config.yaml
model: "segmentation model"
dataset: "Sentinel-2 satellite tiles (TerraMesh)"
train_examples: 72500
image_size: 64
crop_scale_min: 1
horizontal_flip: true
color_jitter: 0.2
cutout: 0.25
num_classes: 10
encoder_arch: "efficientnet"
encoder_norm: "layernorm"
encoder_activation: "hardswish"
encoder_channel_attention: "eca"
encoder_depths: [6, 6, 6]
encoder_kernel_size: 5
encoder_stem: "deep"
encoder_expansion: 6
encoder_widths: [32, 48, 72]
decoder_norm: "groupnorm"
decoder_activation: "silu"
decoder_weight_standardization: false
decoder_channel_attention: "eca"
decoder_widths: [48, 48, 96, 192]
decoder_blocks_per_level: 2
decoder_block: "basic"
decoder_attention: false
decoder_upsampling: "transposed_conv"
label_smoothing: 0.05
init: "kaiming_normal"
residual_init: "scaled_by_depth"
optimizer: "normuon"
muon_scale: "original"
learning_rate: 0.01
momentum: 0.95
nesterov: true
orthogonalizer: "newton_schulz_5"
adamw_lr_other_params: 0.0012
max_grad_norm: 1.0
ema_decay: 0.995
max_steps: 7300
batch_size: 64
epochs: 6.4
lr_schedule: "step"
warmup_steps: 1460
weight_decay: 0.02
adamw_weight_decay_other_params: 0
Rows from block 12 of the encoder, named by matrix and row number. Each number is 128 + 32 x the weight over its row's rms, rounded and kept within 0 to 255. All counts start at 0. Numbers have three digits each. After the name is the row's rms in percent of the matrix's.
# convs2: project pointwise conv (encoder.blocks.12.convs.2.weight, 72x288x1x1), inputs 72-143
convs2.0 099:081179122158096088135152140110131156135138078106184098153104134164109151038147085165108138128142163150066076131141124098175082104082101167151092142118118165184110126104131098154120163139155116108139082131170158141142
convs2.1 100:060106150148116092092130147051144141139103093166120110174148162193052157160124131075150125146178118141184151090107113123138105146032122092115151106119115138122098172133165094164127101135188100093157110106153115231097
convs2.2 098:083110106180141163052089165145199139099117213149101129109114142106145085158106145098141123151176131150166158118130166060133163158069087156178165118165107097112187146092133122091124144139124157222124206155155104124113
convs2.3 101:122121158121114117114167132142132083123143114124198129126180150195170147100114111072139173124159185140171135104186098105132158109100117147145157176203124091120176109141138132137142155140176160088106101115147134163128
convs2.4 105:120153077128129085178141140167086114118098108141108120126110130137141081128120159109186106115168147126114116094123136173089161144129141105153121122107115110105132100130142095109117133116115070118127129165135069107117
convs2.5 105:124136145135153141153149152142141155204126172116120115080108125103108158142141127104144124146136149166119115106112145156127153131198093180117135107113142065063106115120087124128114158102169076078126076085164147047132
convs2.6 102:152086027109096085106118176129074150136115107085139102112127130107114143157130110133163133122150175031130116123150107128158140157140122100174118164186072124114163125146047112140135116119038129109119130110112185092133
convs2.7 102:096124103179171127160123102107132124172120102174103095131114115127130159174169173155193140024089094128150135159125156096048159145065122168053121132159105127120108075152104186104136135154150151088149138119098124053165
convs2.8 093:133115078109129148090136127109128084136070181116048129115119113120132071142149075143135092162108118157127132114155129129091172145153164144102184110062127117138125150121127190154178142089085081120143133125173134170120
convs2.9 104:053154187102126124126103128127129149107178199150114127138172159089107104087107085120109158094139156087188133172148067142096109100143112119092145135130123136091120126122138133140136131128119109123118089213147142105088
convs2.10 104:120152210099145152106087159109157135130131066162126101092122112121098153114124091167118126137142092096133100147100103152089057153162181082200136166154139093111146097127098132094163145154166093182151151143134112160150
convs2.11 098:124134127092124095143124107102172136163175142181164139070188112116129129125102134112111085149122124138117119132196133136054140148122194106141144135127136071168136089133097195112106138165153142081116132154105077109142
convs2.12 111:169146105122166172102141129118116123148103104130096100142069163071070097079110071157173136149173117146158144157116137141085176120053144212152151119148121173080177158116132104091116112132123194157134157079110116073174
convs2.13 098:127110095154124160086132143095130080084188118175073134133156100077149116127149122118097138143135100121182108066114153066140126187053168139127078154107105165119162109130219144156128142191119051102117096156123118124131
convs2.14 105:160138143133216141150093120170153109129190181126126078157160140133122105096098149124140123121161138137184113122125142059091166100170140154121144113053135189101133175110167112124110129131179149107139051122075121090126
convs2.15 101:158167074067132113099121107118074159117136090124183129102139062089149180141131123130150122063144144156118159137154121110138109114106141122105146140099127121124130148147116116220151103138133065215103103159138108209142
convs2.16 106:136129139041188138154165157140185122132109128149129146093109168177149136121141110101193155128062124117192138112130075174153094097225142063123131133133140169144081141119148145095125091115117124088116059048126166130095
convs2.17 102:114142071099086104117155158119135102098150133125124130148065154131133114108141158182155104153049128165125102112140110167086142142137158083061095149137098120205155105166053130135112118123120122164102154107142141083113
convs2.18 096:100115069164107106160148118108120126149103161096113202123074126109134129177120134146076131107134160121079135115131152138118154088192141163179103167121153128132093190151102111113140117102175096167136106068070108074146
convs2.19 097:090194122127086148139136139119115134125122144174155183106102089163140176148152145097122117100152105131110170122147147130084152086123068178033132140204194090068153120151112127124130104159058131194165136174121087073133
convs2.20 099:085114184172108088107154173151000154111158125099129177123155140134112092114132094146163138129104115160134170150152162081122141143148101167098053152111140136162151106117085072158157120122129114161108071154127115190165
convs2.21 094:160101117103106130131146131148179155136140140053131165160072103122160118175110112091123141123093168130055135096081113140146077146161114143145103124139151227112132137104091152124140120141140107139116149158146140090089
convs2.22 101:123103221130131144136090123153138142167067107095136119153178077122139104075116125134078156081124118143106139092208096156161095160101129089109127163096129128112123058101110093109131067120072173132130183124120097255118
convs2.23 098:177140189160074111128094166139090147122115136167097157131086076155163140165154156148090182172128117158124149114113111115070103146149139123108202131110138140153111106087137135122127173160148154094135075096109140076150
convs2.24 103:187090132140144106110151129114149110119165103086129091117124108157140137126175126114083088134092092175115093103119117131102152194080063059098146104171152136078084202144095103119149130108121138113118186149162133122127
convs2.25 103:123097053176098109126131103169199125165135112089071098115166116113138115136095161112116128140138123099122147145096106112217102156109136122163134133187128147080125123130209125157078143131069124169145153157147110143132
convs2.26 098:126082155185094108188105124110196148141121105174106146154070098186107132117116137145063161178180160095098136123127167171130136062147169200119102097104128124162108127097123104152141156123102149125126126092104100073118
convs2.27 104:147153094133093048140170113167119101151158198130167177172106111157135146100138132111078124134112102113091119107060130114125125195142118143095144124155119139117137089079098104100156139129117109112131142147146069095158
convs2.28 094:109137067033081137188107177060136140143085160168146175151098137109182151091171125079232155166125129107114119145165075098148085110094168080136132139144149101118161186106091139122078143095168172114142129102131133149117
convs2.29 098:181134081114123166159157066125179130163105119111091164143135159103166183176124126146082108060135120158113140121110159105150106116170124164101116129185166075180103123119115147125142101119137065083151110114121177113111
convs2.30 103:156117164108093109145117096120138139121088175104148115084179134109173106067114144080156145213138101110065141126153137135110120124148197105132086170075118148110164128090098108116155105104109135127154104149132084255119
convs2.31 104:174133074084093115122140126099139124141183152116137102139110155082047148092121104135137146112060144115108164131075122091179137096158090130121103136111124129109076120115095155134144113087169135061133148113121144150094
convs2.32 098:170177169015179129110202141087087096144229123147102111170060132121191138141136136075116120142155094173139112157187119171058122162136072067085137086110087148102076091084115140087098131082126150120133166113175112126155
convs2.33 095:084135082138083181145116100088209129179212109127104133130111163099126139166134120177090178209096102121138148128125106147160107146143107082178149129075122152122105175128130143198137142102061131100127089135069143095164
convs2.34 105:145133127091072132194114083121142125107095110135109115074126125129132143109122090119214127140188126142142093132106122106181087138093045094119095129140128139055165096132124173119129151118117095094121123081112146217117
convs2.35 101:066143083165187156096120122102169161122151156175171131110168082135110145146178146172099136093192172114111143156178109168113094115125043175159138112127097112130146106102168090125153110110150113203170064105153116098144
convs2.36 098:170117138197087192193129074154063122132103160128095130152135136046177133118142108153125174155146098168172078138151121144079137129119139145147159097139126088126200088124131116146110094178087181090118091137137055119150
convs2.37 088:106079087160058162148144139099035079080126068129141124216160114111090151121141162092160145115117113115126151134173162130150129114136128109212074114172125118167160117159094174109121164145130135125099101111149172071139
convs2.38 099:202130088142122087118126190159139120133155159094068125158130132136189074132134099122112122197130128168102110127153135163142144145119089153151149153193136162131100067088124156123122148114167051131092101137152180146150
convs2.39 104:156106046138204144153122127115158149093157204148098141150127110101143107138138158086173111105064133155091154135073156161194154146191165125123131124107132157164158158151151178142105104113140120148078158118111140145118
convs2.40 103:126111168141115115114096117113117106155057074144154148129132170118049149166127125131111117164133172060141107138115126157090163128190123126153154117094139145140139127145195131125103132130223121120153147079109153157113
convs2.41 096:149088114159134130082171051108118137107149073152158103143142128178100144130158103103187159170141110180138131126129131123159070175151116154168133124129112165123141186117138148139132126151101111126074177130163089134191
convs2.42 106:124101144097025086140139151115103131145115085152164126153113106141146117142128169100118100059127083138151129138108141164146098169105237182135138139028127140168118127143047150130130113114160097127167139108080146126105
convs2.43 102:116116177117125116088096130133158156113160142095118124150140108160119171133124158130208142134122196123071124114115171157154128048159122126067096137137089222117051111109095107166114136123149104120134100100189139204088
convs2.44 098:129107154082093127106122126170075159088040060175158130168157103097139130084097157195086119127111139113154154098153147132147132161094123152170143135156157142139155123119172110155152086106078073227102176153151160164089
convs2.45 098:115123132138131133099087129150085142138146197137147110104035181106159175131087117191119134122130100144114152164091095117092097132081122060118151099082119108117089079106165139124112107126097090137117151204151161123110
convs2.46 095:184140213157221138146114160153153085127156124184149148094075116126086169151155092120123168131112114150150117148103084105123136097094135057139109103048114191138118119149140133088106108099099147129170085086090045123152
convs2.47 095:127130175104141152099113125142148127128078116201104149165117126105126083083166158112067138140069100104141148133108181185162110085144157111197124141118128149152145122112113118162117136114136103173102162141122116175144
convs2.48 105:140105106140154142158162131100137149149140226156123037101188141095081145136094144137120114148123159116166111121132094156215135168105145113091095150171127123149112067126177133169155112137093172094125078179170145132127
convs2.49 099:118124156088156152119138111180141112125164108120114151099164150120132116154075132171107131117125154152106121127067115130128140119083170132122190098134126139167179159161094176162135162128135131122127075140129140190186
convs2.50 096:118102151091081117114169135178184154126068098124149172066125122161186089090124141152128100146102163137102171060103126129172110154102144118197180096067118135090083149060144142174119132140122159138106165071151160077104
convs2.51 096:126139149145138087144117137131042028156093067113150137177130136137174073180127168152131098084115128112094156152132138137116154160162088150082122107098143110108155133141116100149150134176106163158129124136097158225099
convs2.52 103:103115073116130123159141108099139094112141050158195109201131139152137134164147137123157132215208152073160112119180161083167023067104111114112124134173124088096130107186098143113088137127112163156189088115048131041116
convs2.53 097:120135115059114132087115177163179106127119150150093103139140153112109093094111153099086098160115124113114165158137128120078165056179105079074141112131079155109137184127044136075170147129068111133116186165145129186124
convs2.54 097:097166114155143101155060141154124147147097101047134139153112107148142122096116131126146131105086156192132108171154120095163111093152169135115086113158100102163127181112181105147129150114170176141080113181125151098147
convs2.55 097:214155000100076109158120086154133108097132138116136143084109102158129108141134113105169093049057151111125139166142169162068105143221131106090093090176163150163077133160127104145128139125141100129092176193110131047134
convs2.56 100:093154192137183097180080118116178137150124068120148153067146085130157131096147117111116135104140111130085121171125111132081048157090149183117152142132131127176118124087136150125088164082137192144142182136140110106095
convs2.57 098:106136150132109168172105147093121153133119136177062100112118158186143157091124080134162086115112134108112099138102083106179194101096138140125125130095131150134121170152195070115153123156210136108133195096112141156128
convs2.58 097:122138176190103128119075143145078121151130151140147147062171127193132172099111116140136097102143105061163087143131075077176110122080151133091142120124133163125139110089189086180183135169113152138113149126180155157124
convs2.59 095:142125179132098149114103093139117151158164120078130147158174107105103151140124103047184141102175105104141089165204101127133117068132077087155125131140156068117110186145098126109052100138121130135079162186105082123137
convs2.60 098:133096183104126130184091113163173130062122119056203088104139065128065177160109138189115097100118101116141118158134128124093149136090117170156133108187111081189154106176118161125142139137054149110064127122167150093118
convs2.61 106:228127121150095122137113128143115176087186146093160121115091071144057139158078133107057134124083113155166095130150111143142147153204085136148119110153133061134110114115216104146104133149128144099068177045131137138164
convs2.62 101:085134163078191103111084150098093128078143122112112135093110133100194128141142114065117145121135103140096138139079106138192144093105103114085138128122116078154164114157177076111175155155166198062181152125092153101128
convs2.63 098:108132163166194104076183169094112125107157161112148158140128142125119129161131072079100140124124114153129117111164087055121159127071139070151172132184148143104114076133144110150136107089125160157116112190128136119059
convs2.64 095:138086157218161145098110138170068110139126078111189149163158142163113141140114139127092111095081133103078140113129149136116077129129151067120103141092151077155158169138111119142109077083122153137193127139109105101093
convs2.65 103:093110113162076129119144111120107153125042086103124147137166074094110130142120122187182105111132151101101129151109208132112189103150123153110136143130113195100111091119156106075150117154114084140147087142093102114124
convs2.66 099:080140188036175157138129121136154148143170134129109097127163134091103101152126136158099125171115135186140160133139155120166161096147141133157109154179152144094109167153094099130122141143145132104127049130131170094135
convs2.67 096:145131131139163158181153088194148107161078182057058146190180095087130078106117131129161136149104146174116149134132133112120150245128131100108149103158136077114152099117199159117114172107171138154117124121114086108121
convs2.68 101:241121148141138108119133127121129090093150091106107122126196200142155101185170102148130104133167111107082123099081110124135135164035130134118105110117151131134148160155045137094124113122114081082149081114108169166102
convs2.69 104:071135074202135143092152127146141079100151095123144124147064171146089092194094102174131128090095120167161114133088125112156203142136081123123115125183120036150100113158081122150144141133134105099141092130131145124120
convs2.70 099:123117110101097195121158123130100144120027207069114127124075122136141063097122171128108126193157132086123098090123149135097131128149120183115130131048119131116121154183132154143100101112118151128135142123096105116187
convs2.71 109:063141176187180138145103105125104145067151094072133146099182124101087113083118141158064093142163106143146134102117130115068171051209184120181118122229111113127117107116149152103100139159098120152150101143166178145136