{"dataset": "Sentinel-2 satellite tiles (TerraMesh)", "image_size": 64, "color_jitter": 0.2, "encoder_norm": "layernorm", "encoder_channel_attention": "eca", "encoder_widths": [32, 48, 72], "decoder_norm": "groupnorm", "decoder_weight_standardization": false, "decoder_channel_attention": "eca", "decoder_blocks_per_level": 2, "decoder_block": "basic", "init": "kaiming_normal", "weight_decay": 0.02, "adamw_weight_decay_other_params": 0}
Rows from block 0 of the decoder of a small segmentation model, named by matrix and row number. Rows with one number belong to one channel. Each number is 500 + 40 x the weight over its row's rms, rounded and kept within 0 to 999. All counts start at 0. Numbers have three digits each. After the name is the row's rms in percent of the matrix's.
Before each channel's rows are labels from the 100 images, of 14976, where the channel reaches its highest value: "lies over" is the class under the peak. Only what is clearly more common there than usual is listed. The data: Sentinel-2 satellite tiles (TerraMesh).
# convs0: first 3x3 conv (decoder.mid.0.convs.0.weight, 192x192x3x3, each kernel summed), inputs 0-191
# convs1: second 3x3 conv (decoder.mid.0.convs.1.weight, 192x192x3x3, transposed, each kernel summed), outputs 0-191

lies over: snow or ice
convs0.92 105:469518441483502523500529483529459463426487447466493495473458498525501530467519487389489490452442487528462501452502422556458430464496523523555476573517490429544517484487477488521526532425541536472476509517505497400443545495545525541541507562410542534491528475507554523563527513523494530534464478485455477487511584446425526414495500526496482505500435407521495472492508502483472446495477462517476513519524477468475526525478496508503448564490577514491558527449595611560540607498582540581538451553500477515501518488540446459479530528495444483486497495513500450484519408527515500491
convs1.92 126:512499471450464519473519551520517530499493581535556497420448571509525492498493464508518480548468528472463438519412492444508498512482493550524497449495463454537508462522502522525577498597522569447478497464445465501511478444514466474534628557581516449474478468533492533491565506474469505499557491514470525496489446494552450445580509488466496554517549500547462500531454479541457540554505484431577427445409644537496512518509469513595517495479531537480504527527487536493524496564466482511509534535551548549523544474532482485497464537552507509526523475432511471545564479551467537487

lies over: snow or ice
convs0.132 113:473503617482533459503581483448518554531429503477491523572455572504583508596514508434450548478552541529472506593464533472531490445528459475510460455506476516496464528430467519492455584550470488457509453540453511544487480517514557422488527528449555465465524471503515542506476482493513496558459475545493423494464468474477481456503510488468489473487485544469414435533520496576501471547527497458487430507598523459457489499491532533499487504508492507514419541440527427439437469470441446471487581469469498491459529520477526449467489467413508464478493563507531481473478544545472460503
convs1.132 095:476538458503463504522477514490479498500543577525525532441392467533487525477507484503555489514500411514503493435523526488521520539421517444467483521481486491528513513504525574512412476551518472516526506495477524499454484525460476487535529516532489435519560503489470535566573503489513535434538454482463444444418514460563495415483488486534481517439510446541487500477553536434515458532532392478492451573491540383516489510597482453467468483471481399455616484501476536506492492555497496444504467404501535509482470433489507504486519513527423512483534544494479466502428500551520528558

lies over: snow or ice
convs0.24 102:526492524467517500431488473507498549527449493518513474516536483510488533563518582543555374559598508513496574525549531529548534448453569581471516429482520474422475445499471491522508422567473483441523524447445475542512491547474497498498481476378523453466486446468515508475481507468476455521433483503516471495446484530505529460484505504465525529454502457558514550570521500527500442462520540488499482470576536480555488532548490507478463532577536606545516430474543478508531507455517576520548506547457487535523497430474470433499560496498481426440521550512502467513540456501505450512
convs1.24 085:533522435530461480565473481500521509504538534487533491562470485492494546516442549539434472468560479544444580439508494507435495567546517549508462506479512500563523528512499505437498512455516513495466507493459583481496429481533581495460414449505469497503561502445523509473560552520512350450465520487419516454506490507471445528463539534512490506571459465503473508506431452527486499466467534544472485544447484506566553540360502453470505455527508457463488481457461451508508495473450500521521502526472533489489450501614443499498505532503529498469605501545514483438506469439516457478

lies over: trees
convs0.75 080:473522544494524527494493521475437505482494514485491469511481449485515474573495472538450572520467455485467535517441494461464507497439518507472431438567435518481478523552461554580536536522617541525517550558530488500479511546548508517446498521472475518525478465487558477514521535558523548522536518520462473420636397474500522522504484558482477494493542449515438490464379481462446515546461554502488495484521520564417506503444496475462451437600575479542437503443493516473515538435478475484499467531506497507577534532561455502499503522525453532547549543469506529464571489496508495501
convs1.75 070:482442440509510477492529478485537485464395510519483445499423415470552509571539506496498549492486469487506506514549434504439508570469425485540500512511506514478530454480473527557483519552432395556470544511496507491468493462490572534504518548492428544412525478512453484486465396431509489483571468505499495497489507535423519534469505435497526494404488558540509455542476497545510421516486463427439553512442527511519454567530502568463534501508513501495485505506504550484531509396530480482520465511504604491525543475512506537484489528484479508468537434542461430448462446525530575504

lies over: clouds
convs0.34 093:508489482510471587493501468530539486425506502484483506474452371519524568422509523426520538481463512515460486473475551506489510484418502522537567532485428547470587443532499484486471529439419507442432465446456518464465538518536491570579485556429480482535571569521538541517510519492533477501514501481444473482526480537466469494502471450503482544424509481442479473519413509503519462558496414509503468502491468454542513488478521559510521496528534463418534459541479512488439516443454499499502513501438582576448503524476441565576436538497477525530564495470546488476527482435488508495
convs1.34 116:522461419552527526506494524432503597587483459525481520491483610484454420454447484548535481450516554526520503570442564543526484504461514535451455511501466428557482455483526540526539474486472562481440498521433496501486512502481482562468511451481519535456506486525467473465502531540492459513585500458484477505511529482429470504465479681484478526473462553529471534532528468512495550518490585474502502504408540584492511501522555571516444449488533514465487537479529526472522486509529470456503469467523469488485547486465467431571555515549435503506515478483514490481540507478541427520

lies over: clouds
convs0.10 110:520529449480546578535540538502540496459498561488515537501482526564502501541514479521493500465526529505583539493541502537540546529528488474532557543499543360574513505491470462516474505492447514451429481514529504412419541455534433535478517516496510555543528520499456544542538533482482555468432404537451427471491474472504443481501508553494470564523432596535560482469453520457480474484477453439528464450506494517460506469447465476458476444494484490423476551484433518459419553543536488529531512478486461470470490552497521539560545587568504547524540500539479445524481507516520526561
convs1.10 094:504494510504436539478494456497437512510508487497407410532501583534501475503512493537561453535582457518467487522468525454641473506453463505461569506483479447452468538483524490517454474568505532479465529489470466565543493473446501470473521546514534508503525505479523411514505525516476499625498516567572519493533439425459530529519451500542593480560523483503494512538534582476521561496505487429494403482515495479523482471477513489567490499458470482611432474587562508531535491422474505521520496547508510576493529501516551557499483503517467503491444493491469463521429501482496480492

lies over: trees
convs0.167 101:504499567493504463495530488537507482517453449544451481479546520504520487463472525472503488468456490499507497446455469544485384460473473536422421465499539493498475518587458510509458472482632492469453541486481458584503508498507455496435548442506512558541497506481547450506514477485481502508528511453512511404551472469463529503522506521492479522538472418452533562515513541479501504504514514471477496481531483592468560458476437462411456581628446450521459488536549472431524484519504452508452446501514536432494463493518528568426466586487586521529476525482518522564529521549492509483
convs1.167 092:459475525470540472478475500519504499527482559427475485518526417495519598537447518486454449580513449523416507492441481540475536527483490444473522444504512538463462468522496557524479495478484506518501453534506396504463524430439507491527486562534507483484531486561399510516572532513539520492437493537505480555523536503545472533458492476556524458497635505559496554524499550540530485413498494524491550477421444542478511553548482554525515585482485501443467532577424521519502498499502544425471436489608511530555534473531502472535530450482437508534505510508497517434460479471476498470

lies over: clouds
convs0.46 089:509507502480535435508530507520479527480447506496449506520524451497494516517547498488576480556586484476461484496478619515499520513479489506473492432490484503488468486495481481459492460496466488492432515472557510506493472474485588548502457452433493442536533435542521500497522497520519460489511502488526460567405471520522443529510510423529561478571520540488475478490527427449512385517512445445573551475467501487428430472467430493472486594386450454416491449552548495439539493469567498450500540487497527480506486495552550517538512499525412516489481464462490590491546495492518408509
convs1.46 104:468498546528465505526506466488482509533562456493507484523433457487445540443482426528444493559497586526545481534455538475560496507509449475458507537497501473537467466466494449504525525380440557480453472471410557448504529498463514535454439433466445530444509487459493528490482508509432414446465509483485465459546536498434482518506529499551445426498511495452449469510520542420459532486501531511460518547485465410552512532466536629510520410442519486503546508437522575538566439471488519465525466475509473527476512543461472508475502487447492521535574559517542530534501550500483469473

lies over: snow or ice
convs0.58 088:465466484482512555413526514555557486435488551483540546485546567465563456546444479499567517502551483482517495520450442530465494491515402516488502570457456537483514464473446478504486459517489543583447422460509455509436507447549518554452495532518523508525455533498519495444497493498523540552475479449423487464533511488462448583511524589534487525564583528536539534475458516517514488504534470532468450440534468495485520469515503448498584499488536537473506531521471549512474494409498565476492515486592580477490475530512519499549465528505556510482494614524479473472597471481412481482
convs1.58 078:538540452484541475535521489458510556479474467531482498518488515517514498483531551524555491484528401493427394425482527439509388490482498578545452484455506465509514527541551475477529505553480499551490583566495464486515426509505527533405490510500464501490450499483485483455446511490519502497513486563489506459523482526512555501515473539614485439453544550489449532499519525431540553476438497568460518454528481505499487515467522542425500451525500492546454544487497460520542446487563478585467472492508523426461533447486454568450563537494406574425500472466545434540486469479517516496

lies over: clouds; water
convs0.163 122:506547478488440538489446485504488518612498558477514492502504460509501519475484542491545580428468466481491443500536559541515480471483481493563552505525506546569523477503488535462502477497495502503494475438494498584480483479468444531431444512428437482470439437442391575465551478482482500456417541504494498517562484527480525500525514545520457555534481498568507500498394506471509514475507441484445508496479490459499377482508477454488488522485456510459503473516519529452576535590535527520505438494466456490514489414477504467484497507478514595483499514515494502563466582412501406562
convs1.163 138:493469464505468481489463543494487519596500483491578559507450474525476462488456477511446549592489546491581464627540508430447497524519495481464560553507423400452549497505502461468504529503502541453472451460448471487531540516484463462507521454522488491489528452481512509481470485521514551483544496521524555475425516468465516524557564566495496535505534495550432486505492480548477541492514525399404538568525468605459473525508443464538491489504474438519497555458469611531461540436469557477501532506531544545529512486491570539493529503472475458560462495523507481537512503456483522569

lies over: clouds
convs0.25 084:408462503482507505483531538507545538536492505561507452469503527545467499556512490524555550534466486592492524502510450502531533494528547498460470496514489448509476477561508523428451510508550483495499484443453467524488504369489516547510523512498463463528395509511482477561439505529534447463490496537429461534433548482586530514496457476401536465534485483526517467452574480530464454517458586465446473455560487476504457473570525548456529444477519453463461489452530554503448477547488491532550524498543635492517485466523493515582558475527498528504567518567479444499512515436534475540
convs1.25 091:512527435491536497516567496547531502491480495457435482538491532533504454508494476553548541455585543507537418487481512500594526522527519518473556619532517493534479488494517465465543477448441568536526505497486579475471495540511505514510415431512458507490525536517511544442469550512532457448456547467452492485524509583425502547537534598578480525544496494497445486531496535520593460510473405518487521541577530448480547515476523467582546450583519529467552539478555457530509473431509547507451466561476463516463514546473533533440422485524488539488510454516539470532492507476487503486

lies over: clouds
convs0.71 100:496494445501494552441567500506543473474477498554533531503535478581496523518466526487530496574486488561526560544559455522540529560502534575404522555494472487541464463550483468421501509493462546481501456505422447429442503444503505521525552499553481522488516517479546611524476504495493531524426496492398451520444515438451476475477467488456493540516536577497532566471472534573495565517474536522448447477579462497544466453550526543518547514504500524567480449511503461513416515435459472516510543503525490496507551540434515481527469480547456554504511536505458406536454450528474511444
convs1.71 090:482585432474468496433558521502499463440528458514501478459550541494517495431487567510542480442555460443423402504513490547467485464481551551598534507488530442461489560465510517546520527459391539529508580543534512513525456479435571531463493506545520466473450489507487466507443499502504475502505532497579529489538537456541537533498533520539517470510572488502500519479542481444545548447454504555462510497473466466531528531469549500597453491521519478546437469538503467559556412515540522521495466522448509564473391458510449468482455470510471540500469500459481479565502465488454454548

lies over: snow or ice
convs0.112 098:502529462519471517525482472456484473468522451519528485420477510430446472422502460493520438473561479452441516427500469548476479467492495483548586566473491522480501473456498479495508530526528510498528450478521536490476508526527556445606452507441502522471567496559547486550510565539506533472578568518544474474537486483507548473502471570547524538412477484475550448569382531529579387464537519462541544587498498489543555521531520510542510477484508482454509417436473564462470503456496504494529454481551537516447470492484495488484549521508512418458503481532434463541509455508472538543
convs1.112 097:526520539466468456453535476496479582500457515502497508494473518508473492579541580553489464550495498465503569429425509500512498503519507550486458536432494541465468524489509570455553435441504434534517507568528492474533524491576538500515441498491494536442464443408542576464381534459483464507488485479487465499530459439497525503527496484504429539466543511469472507524485564509466513528535515483583504440514592489511485482520480508492511467497584501493450507482499516514529539457486473525500632460529393423504492558500453475533460491513555501505531473419526498566546434495515431467

lies over: clouds
convs0.102 093:514505529516493558509480523472513543539475502573511513492494463553504484489529553482497452496479493470548573464504422452545519562484461579486601537519461466557552463564495575487428528522566530478424504487489541531445474505547425430492418545461480529503444516471544484494501496444534507490492433472399458507536476501569534508479451450443498426422571519527573485501451445515496424518524458438527528445527509592522538487496452447500504474495492439475500491464516577437486495540514459506485457476517445467531488553497539525514511526438511528557463522485455435447501459449515533499
convs1.102 129:551486521531453512478493540484518457499477532490500432521522438508506537523466545449457531538578479530631459491458558513534545472529474533595539505511581540454518530497517474482566550496551487425474470558503534502486445545473530494571501586454493476454508456489533500479478505528503520482498563502524485449444516461515559448429513499488511516502433451545499375470512501564481511521486495458476473495431523546527539527528507454471525521621593493458513517509457515544541502525488517469470459538425438515495487482495474504457441476484524468503583474487462523574591462479532470445

lies over: snow or ice
convs0.59 087:476477541441494484504538495501466567502475547466509591574493621385509447496521456506434592459502476487446513515478495497463480495469459432540458506483476464545501485485464493536462530514562525530535502564569536481524429512536578450525540418383474459482523495529531542555476441472519453552433498516454467477476483502507475517538511550556485579492548496506515449509465497544504556507494484486469523460532532440449480473456499457508487553480470536477538497523636552481430460440492471453442473500541498498465508531502456491475484521470507516491478492556545451504544523511434495450
convs1.59 092:472484483532438520524500491491477561503513470583527558428380583512514474527539434550515448498492504448503440476446476473499472471422488433532455530510571445557479484517461537486501530521430542491500461492486508473502472497515504518452525485448388518480481560406542462558460466483515554456533508515499491524506506531586496486504463484478448433553536511518490499441561543444463543480498426501465486450448537434503412485492459547494479492428507465567581473423492530527521509554518510516556478498465525428494520446481532512490516529479465505457573496458496436478504464547485545560